config.toml
model = "image denoising autoencoder"
dataset = "aerial photos of the United States (SatlasPretrain)"
train_examples = 101725
image_size = 48
crop_scale_min = 0.7
horizontal_flip = true
color_jitter = 0.2
bottleneck = "denoising"
downsampling_factor = 8
encoder_arch = "convnext"
encoder_isotropic = false
encoder_norm = "layernorm"
encoder_activation = "star_relu"
encoder_moe = "expert_choice"
encoder_drop_path = 0.15
encoder_num_experts = 16
encoder_moe_every = 1
encoder_expert_mlp_ratio = 0.5
encoder_experts_per_token = 2
encoder_shared_expert = false
encoder_patch_size = [2, 2]
encoder_depths = [2, 5, 2]
encoder_widths = [64, 128, 256]
encoder_kernel_size = 7
loss = "l1"
latent_channels = 8
decoder_norm = "batchnorm"
decoder_activation = "silu"
decoder_widths = [32, 64, 96, 128]
decoder_blocks_per_level = 3
decoder_block = "sep"
decoder_attention = false
decoder_upsampling = "nearest_conv"
residual_init = "zero_last"
optimizer = "normuon"
muon_scale = "match_rms_adamw"
lr = 0.004
momentum = 0.95
nesterov = true
orthogonalizer = "polar_express"
adamw_lr_other_params = 0.0024
grad_clip = 0.5
steps = 8800
batch_size = 64
epochs = 5.5
lr_schedule = "cosine"
final_lr_fraction = 0.05
warmup_steps = 1760
weight_decay = 0.07
adamw_weight_decay_other_params = 0.01
Rows from block 6 of the encoder of a small image denoising autoencoder, named by matrix and row number. Rows with one number within an expert belong to one neuron, the router's apart. Each number is 128 + 24 x the weight over its row's rms, rounded and kept within 0 to 255. All counts start at 0. Numbers have three digits each.
After each expert's rows are labels from the 100 images, of 14976, where the router gives the expert most weight on average: "lies over" is the class under the peak. Only what is clearly more common there than usual is listed. The data: aerial photos of the United States (SatlasPretrain). In brackets: how many of the 100.
# router: router (encoder.blocks.6.mlp.router.weight, 16x128, trained with AdamW), inputs 86-127
# up: expert up (encoder.blocks.6.mlp.up, 16x64x128), inputs 86-127
# down: expert down (encoder.blocks.6.mlp.down, 16x128x64, transposed), outputs 86-127

# expert 15
router.15:112127110153127115141113132120139093115112124112133136162123137097116149137096161096136112101134118150112171115116099128143121
up.0:144119081124134125163069174067096138094129164141130134136118135095113119093126158134147105114089144104107153141114109144097106
down.0:166105140124123137141138115169143109115118129097100097146136139122112092118177165092154121142139147150136096107125115123154149
up.1:128150140084135101097119150106184149122126114172122123170086104156161138181162107130142116120140126144104080088116124126110154
down.1:121120134160121144163103117126110121128096107152128156149084141109123123176126124171170108162113109134180172173117103118127162
up.2:105143069063083179109136102147148123165128140099134137107125126119109124129101124098147122159131131148112170110145083147128159
down.2:156139104116126098120136144119152099162071135093089131161105090099120126117098097163147167151118144135128123147148095097133116
up.3:064172158095121159114086102110144151188144123104132090115164140148140163127096131118092150152145125152083123151129118136196113
down.3:085123130081158146110104114159146127176095125138111090116138142157083120089113114127108126118123112160168148144125122147134132
up.4:148169102122105097118131124127095113204112146085135119146097145147156137092089107159117132135137143156109166146076100109136097
down.4:126108105138186138143117117157135131128146122107126150137075139143121069152071100178149125172147119133127135131145181125111103
up.5:115090168140108144132115145135167085134117098134145090195092135119157152126165112175131121062125155156110134130148220140108089
down.5:146112148147185105110137149111107113152134112099109144132127132094139140150163132127151166160130158089150127101125125150166171
up.6:102124153110118199122135149134084105103118077065143136105108112111096125126200126110136158149138125126133157091123198116118149
down.6:093116112174127142148107146119114121123149154080158139133073138101135097135146134161146094130140122182159125156121109179106130
up.7:173097098197132164139119130140128130099096149141140122184119098145096132147120098116114116100114126097133160090123151107160085
down.7:082157112145138114145142148101141138137154122104154152153155128078082120126186127103113133147123121124118096124100139149096100
up.8:137143131146164057113136104154113108142137095126169138170123115101132110125125126114122123098094150117181103128114131117116105
down.8:140078097150149160125109157121128127121117112103127119114155090138097148106132107167160142109136098130158162164151170147114131
lies over: crop field (31)

# expert 2
router.2:113156129124097109138104098128198129149146122064122129082143093131154113119132138124113107132155134107060169098114162096142153
up.0:128136129165119112136129120104069122118132115085188102151124192129163123128103117115147144146139139125163158187115092149125118
down.0:115117108163107129109125126103139140123102092107107164151112143099140126118128101146122130149100073172080155102120114170115107
up.1:138152096143153139130110099097131123155116144174080137121156154129120150123085119123134157144120113152117077175165144138144121
down.1:122126133102179148165109151173139186147132143151164119137123148130113134083099139108129109110100159162100170064150171092123110
up.2:113123150134149146142168116153096085112135144127112092148096139153132121134122126159115143084127169157155138181113133097154063
down.2:160161141135155150134137070092093110145156077132129109128120184141087102120128128098102142138132131126132115109097160121135107
up.3:127111109107094112126095142189159103121109137130100143135137123123139121175163132132124141146098070142162149121113123122117125
down.3:100129127126130155154128128113142104147104129181167108159064107095122146106131146104157112103106144116104141170163077180163137
up.4:171117123073134124125131104152130135149094098117124117118191127124145126149087096106147088119134118186095124095129113163136102
down.4:132104116128127133080143193131120150128106148125108137090094063100129109137133113128142120138147128176130120142094135151129119
up.5:111136133155064150156102102113101115074103137121144137133123144145119138144101077088142140099136114178122151093150141121142126
down.5:127082120146100070111152134135148103126101087135119145070094134073088135168089085149160118125134139123115121149122135133079142
up.6:127123155085130114134128115120126148169150120149094122121148146139152125158131132120107153132167139129115198101089090066136131
down.6:125085108134125141136133106161136154122117122161111149120126097129125114116129122119110089129137127132137100167159115102127153
up.7:091119138088132067117136112132144092129135100172185116145100193109101136107182138123135103110165118096178105155115130109137148
down.7:144106132116133131166097154184146125112093078117135127098091157096103115110171096186134116144123124165137094096160132131169133
up.8:141148083159143086141115113085134134111136116134142171145118122120142101155156132126142098117132121156193091101080110131115093
down.8:133128166125127115138148093146146153178142142159135123161112178155144108123106112119101125138163135099095147140093186104122080
lies over: crop field (29)

# expert 4
router.4:102159136107120135118100121120176163144135127119084099105201100123148125093103162142103127120168122090104134154110109086138114
up.0:127155151085148102112118111111159142145145132102104141117145097124141136131128124115111117112176125129104225113083156112135137
down.0:113124139065140147155127086116115102121156168117160137113137110129150147130126153107118131116133151101144081131127069101157116
up.1:120112135092132105105148099146132131114109139129142084074171098131130145183133105119128103166133131106106125132149142148154149
down.1:111130095139158127128122117096137132146116138131121148131145073129096153131138153132133159122121116104129122125117113103099105
up.2:125152119136126151139140127168140122114117104149124144155045096125138124143115120118146123133107142108121185136139094136121131
down.2:096142151126164124156119124104139167123115129086157136117081129138143128135116128115171140117118101141092130098108191134113139
up.3:115163145131131123143127100118156115098125105076157109117120208166147111150105143136127163145149134133163186157100131150111160
down.3:127127070117127123170083147119130157141132107076120153121110100086154092127105109139118107095112104124110160114125086143105144
up.4:129173131103109072096143116160129121214133134147179127127124109132135118110114125140139104153141112109102118147187143144116173
down.4:144171127134132125098115099146108167151127107146124110146109146137108140115100119110136123128124158124128185101120118137118131
up.5:112089136155118140120108128128092100159144101113107121180128194129146119120132165143134129124127136122173214153102129103124123
down.5:180151130104111154119128089137147136130154103153122126105119138130128131131114142168115086119134132172076127108148093167117139
up.6:098135090117086135127140135121096105133127114077110140132181121095116133123098121126117145135102154097098153157101167120126138
down.6:129129108099186109115149113110138128175169125149165146130154159127069121135145145105162097142130169150110122078144119122139087
up.7:159109144129153112139119159148149098085087116154116145076120102100162142105165151110147135119104104136170186133150140119140134
down.7:148133112109127112133134115125140141091147108145101122136124143095108158113088118112159089158108140074157136143114115118079081
up.8:147134160121118141128132177138134093118155097080146137200102118132126117074133127144160127135159113124130159141108170106142122
down.8:114152114137121176128119101091084079140102130123136131129108165131128121137098124119127120137111127100103109120134115185119132
lies over: crop field (35)

# expert 3
router.3:130119124116113129139120106159091131102154141141109121194083095123164124153107120121115093104140153098136149120158047120126091
up.0:125086130160144122154161100136115095125133116163169121113148138100138115122171117130123120130084182150166149154151149076096076
down.0:103178113134139118110113129123154116127132102126106132135153092146100123120122099132142138134090137141101098127145107128161124
up.1:143139109156119072138128121108142121139139104087126117163122124093097138094138143112122092147089106130154130104065095117101138
down.1:140151069112132200161117126140144105120110150078106142102131093115110128085198142122093139150114103112109132145155123119138120
up.2:104131113125125110091118142134111188162117130152165125159098103140127130137168130110153108152091110147141072108092071101088150
down.2:072112126156144138144109126107158164166133070177127141143117141149104171110146113121129114124138102130108153145081107135149127
up.3:123128159143135085122120099124138116129122129116155125148090130130123116129137118168112125123129128093177098099126154141140161
down.3:145124159134143143122115121106135087082142142082144123165100144127164105128124178138126129096114116146128192124130142126150117
up.4:141132116154135117104116149111144130126112118137150089136122148119160142154093129129144132113159126120167116140145139122110146
down.4:113125086172127159118118131120122102130136099111143135142120114150066110104142081101118137096120117129126156163108134160096185
up.5:129131126117159164142093127118151107154102116125142103106094121177137142097104116109144119136151093130129092133102137176160186
down.5:136092137168140079150106134125155108128149099156146167117123148131080106108101089116117121088118133132154194126128121149126164
up.6:151156139126121130121152086109153126128146112124122119096138112115144135120152119123146130180143143120140113120113130114117138
down.6:157095122068099124160166139100100143192143130108131129128163122133171114133117165107109118175133115152119134142086135124170131
up.7:124127139113117135137123144108132122137119135169125134107118125111135145150140140129126128145128138139052172078149088142139137
down.7:119105109122106149121141077161119099150105100122158109151132130153125123160126139117135120150153075104109129145162063135134138
up.8:134174123153159119113105121115202063162163138119135139125106143119113139113106119113148117119165064113102086114139158130120158
down.8:170145107113131111129125162178109092167128143097117155139141126137159098127109121140086111132154091106188126122113134099082165
lies over: crop field (31)

# expert 8
router.8:133102168133148149130164136135090112099152105180101118154108172111133111159134154151113134110154137126181062097143109128093091
up.0:140155120133114108111108181120143143170156141136156183116113122154118124123131141088105147134124137107166133150120162176113074
down.0:121125112111113113086111139133134164126134145129110177121134136129129092052141125119139137148127163129091107126128154154147099
up.1:103115150096116141128093152105128146146109114107172120094133138156146126166108143117136093112119197128104111143096182123126126
down.1:100103085128116114114116116112086141146116146172134088109128136123148160115128132121117114144135111160153187142075118146149142
up.2:096125110080131128110163133150136093169102145128128137097136163127118111175142144120155142124123137181147175103113119123119109
down.2:117109152118127126170174130154153115170092128114148147112107122117124132096113159134164093153120128172099062162106129094158115
up.3:115150163114114095097124126148143114080166099125182119141140127142158105104111113120141122125134162126111150131129100138105080
down.3:100163138092160114094086126151155110129173133156133116117150143137110128130117098132152119126115124132125113112097167113116107
up.4:153121076167161090134153130130086126128109136110114126185078175112113141130098123143125134121096163151176116104154127123100130
down.4:137133099164143170130135092119130093112139117104115106103102155152134136120106097160108095107122145143127181118149126095120152
up.5:157133119171125159118093129121130140127094168114141128171140116097117143098196125170090148144101109103111107080114141111167126
down.5:144145111122120087177148124134119115155125136118133161087163102104126089146151118142145130136133140100145156112115148124118170
up.6:107153130088096104132113186141132096140149133129100130117084140148151095104098079130119094137126173122118115069116088130121090
down.6:147154104150154124100133137136130136083109149127159152166090128097083106137124099139148127103096123112156103117157136159114117
up.7:144149120114114069139126104119123128126137119136184123131126076140156111145146136089101132129151138115125114127130129085129125
down.7:120147141127125161133127136141134093137150072137120095162123140130131132126139159128165123111124097124146150126121114101157159
up.8:137112155137149136148124136119104126176179144142163137137103158140127135107107150118096091176118116133150140105085113095108144
down.8:163144141159131149121144130148152121181119087143109121190112142131114135139108108146149108138128105143113172184102118111130137
lies over: building (25)

# expert 5
router.5:104110143065124105141130090137123139158132127143104078128124125141177131147145126156105133074148159090145155122110075093184118
up.0:107086115088145139143118158136110142148155150173122105168123119182117129143133085141140127127086122130091132147134135130106136
down.0:079113130119121091146140113098091123155116177146156150079116155103111120167148105132128132153176126156158153120118147116117149
up.1:159110169144096055130101119136168067133115107095137108161081140118122149103070119125121131112139157129118164157135074128127131
down.1:119124129074124108142157125148137143147120093085165127097087158107125124099106137160150135155131124127137114137107172126175161
up.2:144086153138089154136112133134105138101104137122101106088124176117137129191120136150108140087111141154143150123104138109121116
down.2:118164139159122107167134102105150141127105121119167132110135138136167134138146159075166165137098109075106092128159089123148136
up.3:112124124136109135118143085112131183151140145143184131124103114111127141154144137119135114134140123132114187171109110145147152
down.3:178147132091077120117150104115146125114136087056136116137147112140120145126104093129085142117151121135111124097113121176114099
up.4:141128121127099111138147133104152133113092113100148076162172157167128144112153141138130084126143078114115095102126149170141167
down.4:153112125132131124126135148116176144145080115118084108064154146106161163103095128175151139134145119075122158139139142129149133
up.5:132104109120136150164129124121091125114123164157110121172217105131149114153145092147107124124138144114148145127127044147127104
down.5:135134148132131106095156117121131121090162174197127122132163130135115108126149100112114110168124138099148077124134132125105064
up.6:104154076113081166144100136165113157095136125110128097086106117115124128133106129155135093147161135151084182087095132118150137
down.6:121192120134139089159113118085122136136112170111124129147103119132132151099125128100148122130153125125126094118133149107129181
up.7:150155095130085108111117149121097133105121127077107142121102121153140132131092098113151127159118125098137177140161109129118180
down.7:148114140141133123156150137089141087142107125119133130102150108166140144137139143152128124114144107134111124157088089104122155
up.8:108109147160077078120160129129110079139137136108120129119127127141130125139051110136128109156124129085162174064120088129125146
down.8:098135118147133103164087142125142117092117129146143155122056118121124138098051108134144136118147150103118107151156164100107143
lies over: crop field (46)