Weights of a small image denoising autoencoder: encoder norm layernorm, encoder depths [2, 5, 2].
Rows from block 6 of the encoder of a small image denoising autoencoder, named by matrix and row number. Rows with one number within an expert belong to one neuron, the router's apart. Each number is 128 + 32 x the weight over its row's rms, rounded and kept within 0 to 255. All counts start at 0. Numbers have three digits each. After the name is the row's rms in percent of the matrix's.
Before each expert's rows are labels from the 100 images, of 14976, where the router gives the expert most weight on average: "lies over" is the class under the peak. Only what is clearly more common there than usual is listed. The data: aerial photos of the United States (SatlasPretrain). In brackets: how many of the 100, against the usual share in percent.
# router: router (encoder.blocks.6.mlp.router.weight, 16x128, trained with AdamW), inputs 0-42
# up: expert up (encoder.blocks.6.mlp.up, 16x64x128), inputs 0-42
# down: expert down (encoder.blocks.6.mlp.down, 16x128x64, transposed), outputs 0-42

# expert 4
lies over: crop field (35 vs 7)
router.4 090:141092101072125140087167145149147105116054176119134112081131104134164102087180168152121104148092197107150135146086186097133101151
up.0 103:125106130133142137129162152132041112087126168129123120038137152109158097050145122141120125124164088172108150157141182107097119104
down.0 111:133084116185141194134156125091091145129141121126178108156146117135139170068125163130149147148132139063186173157186148146118133130
up.1 105:083138132066104116151061124133136155166100182140156112127194155092175170135214182193084153111079155156120140171171140102109148114
down.1 096:109092153058100127112150124155157122087141119084127082151150125170147125065100159122157145140152126133131211119162081072134081124
up.2 096:110185112212079124125161154062105073092168129127158114110125116146069175106131080106149194145095160185127121147162118154116245152
down.2 084:124116117135091177106137156102116154099177154116153065157149140139075150172146098071055130157074074139142120172107148102069149130
up.3 105:089107159137111160141182132112180085115128077144126119120120156154090125204083081067067089152104083064119102105130061179143112129
down.3 122:131099175156131134152179106109193078132124117077134124114118148149063149154081171110099129138123138137143119191094137157088086096
up.4 109:141107111103135132140129162160154181148106066133164101178122144109119114131106147115084111117090180121132114091085221099195099162
down.4 115:176158149147121069105140108116077093204090063110141158138135157129121163165071125098094158126105192141091158188132101126110164141
up.5 104:147119119103148119112169091130117111137115137169127129120081147122087123143065127084120109160127101107099123127113197149222101093
down.5 112:162151126087161136195102128116152146144085171127133079088099175088150113140102151132085121082102141140090025123093143176147130133
up.6 105:124082077156145154179127130110090176106161099139116151182156130162141064091093174109156139136117131171150123120147138047124150140
down.6 110:177162122110180196171158130091156106074097082103113097106162147148151124122147106123143125139126137137096098132178157131084215146
up.7 094:101172071135125129117129123121155083155214153120153122117191129146189168102076113126109135143119064208107105092106108192145132125
down.7 097:100148166165168115101144130134128114128167087138082140078085110147166077160107141140150071191138207063102172138127114091121086145
up.8 111:134096116151110144123135137136118199122137141096116109139142111133089131076122093143108126080155165080136129115118040086128109126
down.8 128:150193139171161131161144120112081145126086146119143162193134163061136098187225102119089140118138099147117102145111172112079146176
up.9 099:160138121062097095144087115109169179162111077095193131126146122085091124082061103145109134145119125052103190151078128103070145120
down.9 097:126125208119123105134136133131122118153136129179137175092194099144127196138139058135129172168124162119107108151094140135150133123
up.10 100:146118127165131120132129098106038110127097112129158141100122145143128143087186148161094163114175121178135147120141164113166123123
down.10 108:127076159132127156175149163109162140081112090093140111114162090151127101061066095144152127030124125102192108155173131114154122155
up.11 091:178108115134080128138127125121078138065133200165143106117107111157104163061160137138106147134152123077112166136115189058141153131
down.11 092:072098046158145104157109172134193124118175177114152100148095121132091117122071110150124091103106090188104131116170130179157073131
up.12 097:123131128099129116101186112107151100198143134128118126153108138083098083177117156079107166135126143130125169124110129111145112129
down.12 116:146134142133111131108147132178213136158118184181081163080089124093121146164085094136093134146143143139118114119123100117078172121
up.13 083:114114158115125153077125144147133073129113100122118166171090094137161153131157095131178142145101094081126153133214084072081176108
down.13 086:155143160134078115133139155138128112163104148120150145145120128136146146152171172113128094171128057129145133070096159093155096079
up.14 097:118142116165102126016130167144149118134136073106131128186103124197196119132116069149133118111125162103119136115164092169131116113
down.14 089:146120122157141109141095165140142114123093074060135109163106103146089189162146136170102117133039102169130108148141105177072125160

# expert 2
lies over: crop field (29 vs 7)
router.2 111:140117131060132116115158148112148154124052110101108120051135145102146081159156154114090129129145122066110120129103180164092121146
up.0 116:122116113151116148120198132111137105184137060139140139174122106137075145177081068078099169148141088153126130092118074131140097086
down.0 133:144171140092103095192179126108169090141122189110119153112112185111133103174114123146110141099103121205133087118069138113142126117
up.1 089:123128049172130138113119165149157137080123150169112077133110141161218146127191129134127094133107184117143165101109161174151048121
down.1 091:185129087146177087102135107138181096113110098108096146099104152074126155109089159155078093080071089159177130114125101170147125134
up.2 094:132164138176059133159079112127136135133093160135123147140149145141142078088144112124108110161168186134132177194125142162130163123
down.2 088:177072179155125129087121069136138110166097041140096089123112087143168125074122194093102086161111171087131198162175095120094154103
up.3 104:113161176127113125148129105123117153111158121150144133104156130118150132121118185090174117155067084085131102073147145228183109160
down.3 112:122147113096133139105054109138108104141166151185086121144156084122113101209143153126147175178160126102109119103136151161098169100
up.4 100:137131115091177145136124155122110141095137157109088081100153140139161085174152199094106117153118081059101154116110162108146158160
down.4 098:089116120091140120127069098159114119119210174116161122188154096118099191170114132155148132146143126091101179109065135135177046099
up.5 085:119140145131125128187073091120057189107174162112104110127073107169128179163149142162161110153135097122141119102156137223141157114
down.5 087:105148087151102163154163169130164099108136126140126170136114151083122135131200097152157192132112135145121123154136148142116135116
up.6 115:136112151051127147120193105106133105170113149121107141080118160119150037157127103103090097143083088144112130139130183108125109091
down.6 123:148088081130113212140143119163168124154129177134150101052088137137089212087101137113089151206141158062107111145110065169122126081
up.7 102:154152093103160147124128119150119108125111150109128072140119151172161136175077137135148107125106128103134100120091098140144189152
down.7 098:153146123141093124182146095068125135159111178117106160113061102152134127109119197107122104109073158131144117165089095166137081163
up.8 103:172135129142080117142126143148109130191155089129138110118129085117073087147095158153148159106222024200114128110079151111163107079
down.8 094:064150130090122142095077147165165181033097134096078122154181181099120126105122098156170094114104107120115101084128166105131120158
up.9 099:080142151150138118076140191083159169158100068131108117183154152117191079120106076105099113103087130168114142132126116156076127153
down.9 112:116135046112151151174142103140164182127145106115155134161105118073132151133116095193119180177098091085178119142119091186156108126
up.10 099:137130122192062135022159121118163098072142129140161130125148072202145098092094136119173168136137118096108142128146122152126079091
down.10 100:124116113155088123160096151088137150209139153072119086134105142148131117172146101116125169088086129076147210078129125148089087140
up.11 102:122118144101099124185125144142159095160114127142137114092097113153106140089094110138109143110121168113133148128055160140173143154
down.11 095:163122119185106105103203138178187121062087153145115106110110153112100122211172130128116157109201085106130091105141133113133122105
up.12 100:150137152113128107139165121134139153174128087128132157196107165131100155165122171083127113121132119067110101103078084133143132108
down.12 102:145127158094138096068146100149137156102106093107091119088183176159107148132139119142093124117081129211074087130122160114160103084
up.13 093:084146149166152125122153141108129059147150054089096139148172194157191155102178098189129089129165100122122135145172156099175088083
down.13 104:171079152122092137065184158170129074163084056137144119177106119088141127144156130124108160098134116152096160153171122090125153105
up.14 094:099125118178149108074144158139167132050141133105103157126103126078181154168068113151087138099100157098121173143160138082174080114
down.14 087:133069135162105121160159180192128136163140107093150151106153157107156180107115102087133140139084106165149131101113164149122115058

# expert 8
lies over: building (25 vs 4.3)
router.8 086:148109063147105112116157158151143098185111086135135122133117111111139053152078133145137140109104079110138132124169054123103112140
up.0 088:195090119123120119152150141112124175103152149109117101090144106129193153162101096150098099136187104077130116063127122140079121161
down.0 079:118137110091116176131177078196094104196109116185172086149118122172121073147121116166091138186068164103165166125150121178099099109
up.1 101:137137098168148107105159143148056164081124122122134138114121120127091110133073081108072147136127190218119125109096144181106109131
down.1 103:136162149105125124122108118141142125167125114125137131162141137111084177151090077136126113159132193054099131090127132167102166089
up.2 083:105165100090090104194121091134127140148137141104121180148189100139196097128150116107136192145169132086122150146112135111120085107
down.2 084:112135142125075097101197120143134114130115158165144156078158062095156137137135134075121168106128139075125121163080105135051103075
up.3 107:108184110151135165104107178157222117146167174144099148095097121130107167095142152129147056105171187087108139097145091050096160134
down.3 113:121121104100174164130150118081130109105212098107101149205166117092178092124165128169079134142102160124108109158124154100127168155
up.4 092:161124140135104132158108134143117130099111124094150130175141182130098106162137128099135076173139111017125125111160117151218147090
down.4 095:120151115108127139183082157130123078057144148093134106183104148113076109174146123133094134100099112191216123127124184156137124140
up.5 112:101126171115123140093098090101062060143125142133091171114141164170155142141095146153140143115108247150170100148168092101158059130
down.5 090:122138125153117162141150048137181039141165125144120176101117140135046092099121108119181107149165120180092123119153139093127147124
up.6 100:124159103135178157139141114127122108125128112158134160148149151074098186157138132159088098117138125138136123149142110092195125088
down.6 103:204098160158127160131186124155114082142184172174098149147132137117194090135178148157113147162128152172121185132140117098104160111
up.7 105:129089192124137142134158111122123149129069146096147158089146129134124113107118105099094086174043143255111106204107130109130095146
down.7 098:180100155107115063132134125176141144109124158145142122057131165099141165122091084124137091161190201077121166156161061117108173134
up.8 097:129124106153152177128144132100063169082164074124132140100148109132087119135125113100085108150135139190132104153106152069142075120
down.8 103:171124127191109075124112101158162100113117137162110145058174121168110112144128138119118116109096136080133159067111082091118133083
up.9 108:164143181199131135148171172163184117116173106122132073131169098098189152190044137057154115131083182163075123122070154037124089134
down.9 111:206111185210122132117109140139129147139130114129128125100075096131114150153149173085140172067118129080153171182159112112092157171
up.10 092:113127110161139147174132179124122152185184121126144113126113110124091096205096127101092163126182073134133124149090092064129097176
down.10 097:169106164115170129105078071137130157106089145141116116086178172154118142138100090156106050142161108117105144143111114157097141129
up.11 108:136143109055156113160159126138147075143108129112176168070132111101095068164141144137120153124158137045106147107114015140111169098
down.11 125:118105114067116151074120141102122139161158159139117105122162110089102106113184132162079152144133142112139096141096154105159133125
up.12 111:080130143124117141141148145139108102118168113148087145113086105139140090076126111090154168133126151108137124094142131095143102151
down.12 100:195067101152156165082130128138149127139115049105082114102189120119150124116136138116131086144109089135070143161175118138084160133
up.13 099:132136079104143140115120159069156122042098084106139152128105146177167144137152124153047086130126205147162141109139091098096223106
down.13 090:119112112116141138161176075119126109097124114109143123118132139121109138143130171063069139131079180121170077126155179173148089116
up.14 106:128112120171152130135162102145053078080101114115149156094153105132104115124078080140123129119168104123110148093085120071095186092
down.14 102:118104099168122088103130138111095150186099171110132133124155178135144086133155060146132093085091108116131105134096133123154049123

# expert 15
lies over: crop field (31 vs 7)
router.15 098:121127089187090132169136179155054124108082149158153120159164115170141122123145197131110137144216072213112132141123208162110110120
up.0 093:111116168112134141111116133102079148087175119151141105142097200167122128132122139126087063158167143163117157070108136163044124154
down.0 095:136133137117075125123093120101221116170157090174112142103120054089104125175109134117151144155101155080069166077172116118151171094
up.1 102:129097093139140154144103138160057136150178065175127096138148121146054062163120169087185153107111119167113110147125125155115136147
down.1 099:128148099137077094114129099090136075081103141129164205141139125144048170148064102081078153131155145104180097187108102124121150150
up.2 100:136091156117117150042154120132176163106144142096150169110146144124140106143149149087053137159161136048120090123108166131140110161
down.2 098:091129124134107106092164152162144108152199169151111162107188105143164110083150152152101085192118092117180103176111108072126133118
up.3 083:110134104117112135107133113150120088111130115129120196112104100145113124148139171115115160124155120128188168171095155062109101135
down.3 090:112141098086190192137155100050113174097089167096165080160104186108117145172171118090166174136090105125167128157157117167129155109
up.4 099:147159115105083116199134119099189098151129159089131111171103139131098091128147120112176118145138040118169127139117143084184089123
down.4 107:133189149120122078096179095157189089143175109174094173086112125149121171133098148142091134153077163131128090148107073144188113115
up.5 101:128132153121128123141099124114142104059152065066138122120151106139182122122115117099106136125107171143144184157133099129108106179
down.5 090:124114109135127108170142127149144061117107104092144137136126147056118120057158083109146144073181100069087132058114108108133142127
up.6 095:165114111090093155159131114118119152106134135111125105123137140115047150138186065200189168125164081106133131128130115133158175098
down.6 099:134146171077095127116186166105145096185086133169125150154196144147082092179119060149152169112130146093133143092133111162153121131
up.7 108:097130146088149121086142136121169087204080121152086183080143219130089112105130144143139114141090144118114096094151088132108130151
down.7 097:092139128157118125119200160165151115103214143177113124084124096170121080045115105173122099150149083130090136100132125109104155184
up.8 096:111121140111143139195091127143180161224155124125139133161142150151129144082100084112139087126093096190138107164104060086150156123
down.8 101:172152155151094062147115193183111125153116130136147130174093123103126146116082115163136128129137123063134092125215103128177120155
up.9 104:121094114116109143099168147124100128124092159150160126071141127108135080137158117130150081153117133214098162172132189065123144122
down.9 117:105078102130124172143099126113079139099113152119196116140168126122134172113132126098135149178170119116178151076177123106092128074
up.10 088:104131125101078147075103085155128128134089172131118191083105182070147064111185097119153121159141173147140112121080082228167102149
down.10 080:169070068088075119188130144131161126114130130155143133163168134120154188066131133142155161099092151092184133149084120176155115133
up.11 093:134028136091118172056097125107148146217120146098123059142119122189166140102171120133121160125165096131160097149094133121105092135
down.11 082:176114110143126184154180101044059085151136051060143084104134138173087120121105132171104106124123135118100129140094114128150155138
up.12 099:058136160132144107072079118164123109168169140125138201130103037172082160158107157101110180124147107134108154116104156133101111090
down.12 089:078212112140132144129129192097113115127085165106126171130170101127117147201142033113124164174158105147082188103110161129087112091
up.13 097:130135122239141129192136134109100114134107105142124086155148157149099203137112151131077137135164138125121162118064126158178123119
down.13 113:137151154143144100099129159126058113078124128099109156204121135102152121157113136114091105084110089176104141147090151101093156119
up.14 111:136140159147127090105153132147135143080097082129125110068147151117154132095133129094101136117111132058096147136122090105130081144
down.14 098:138109134124102087083184143144082151173124169137144132148160097113193157076172095104071113099159150153127100126159138111119124145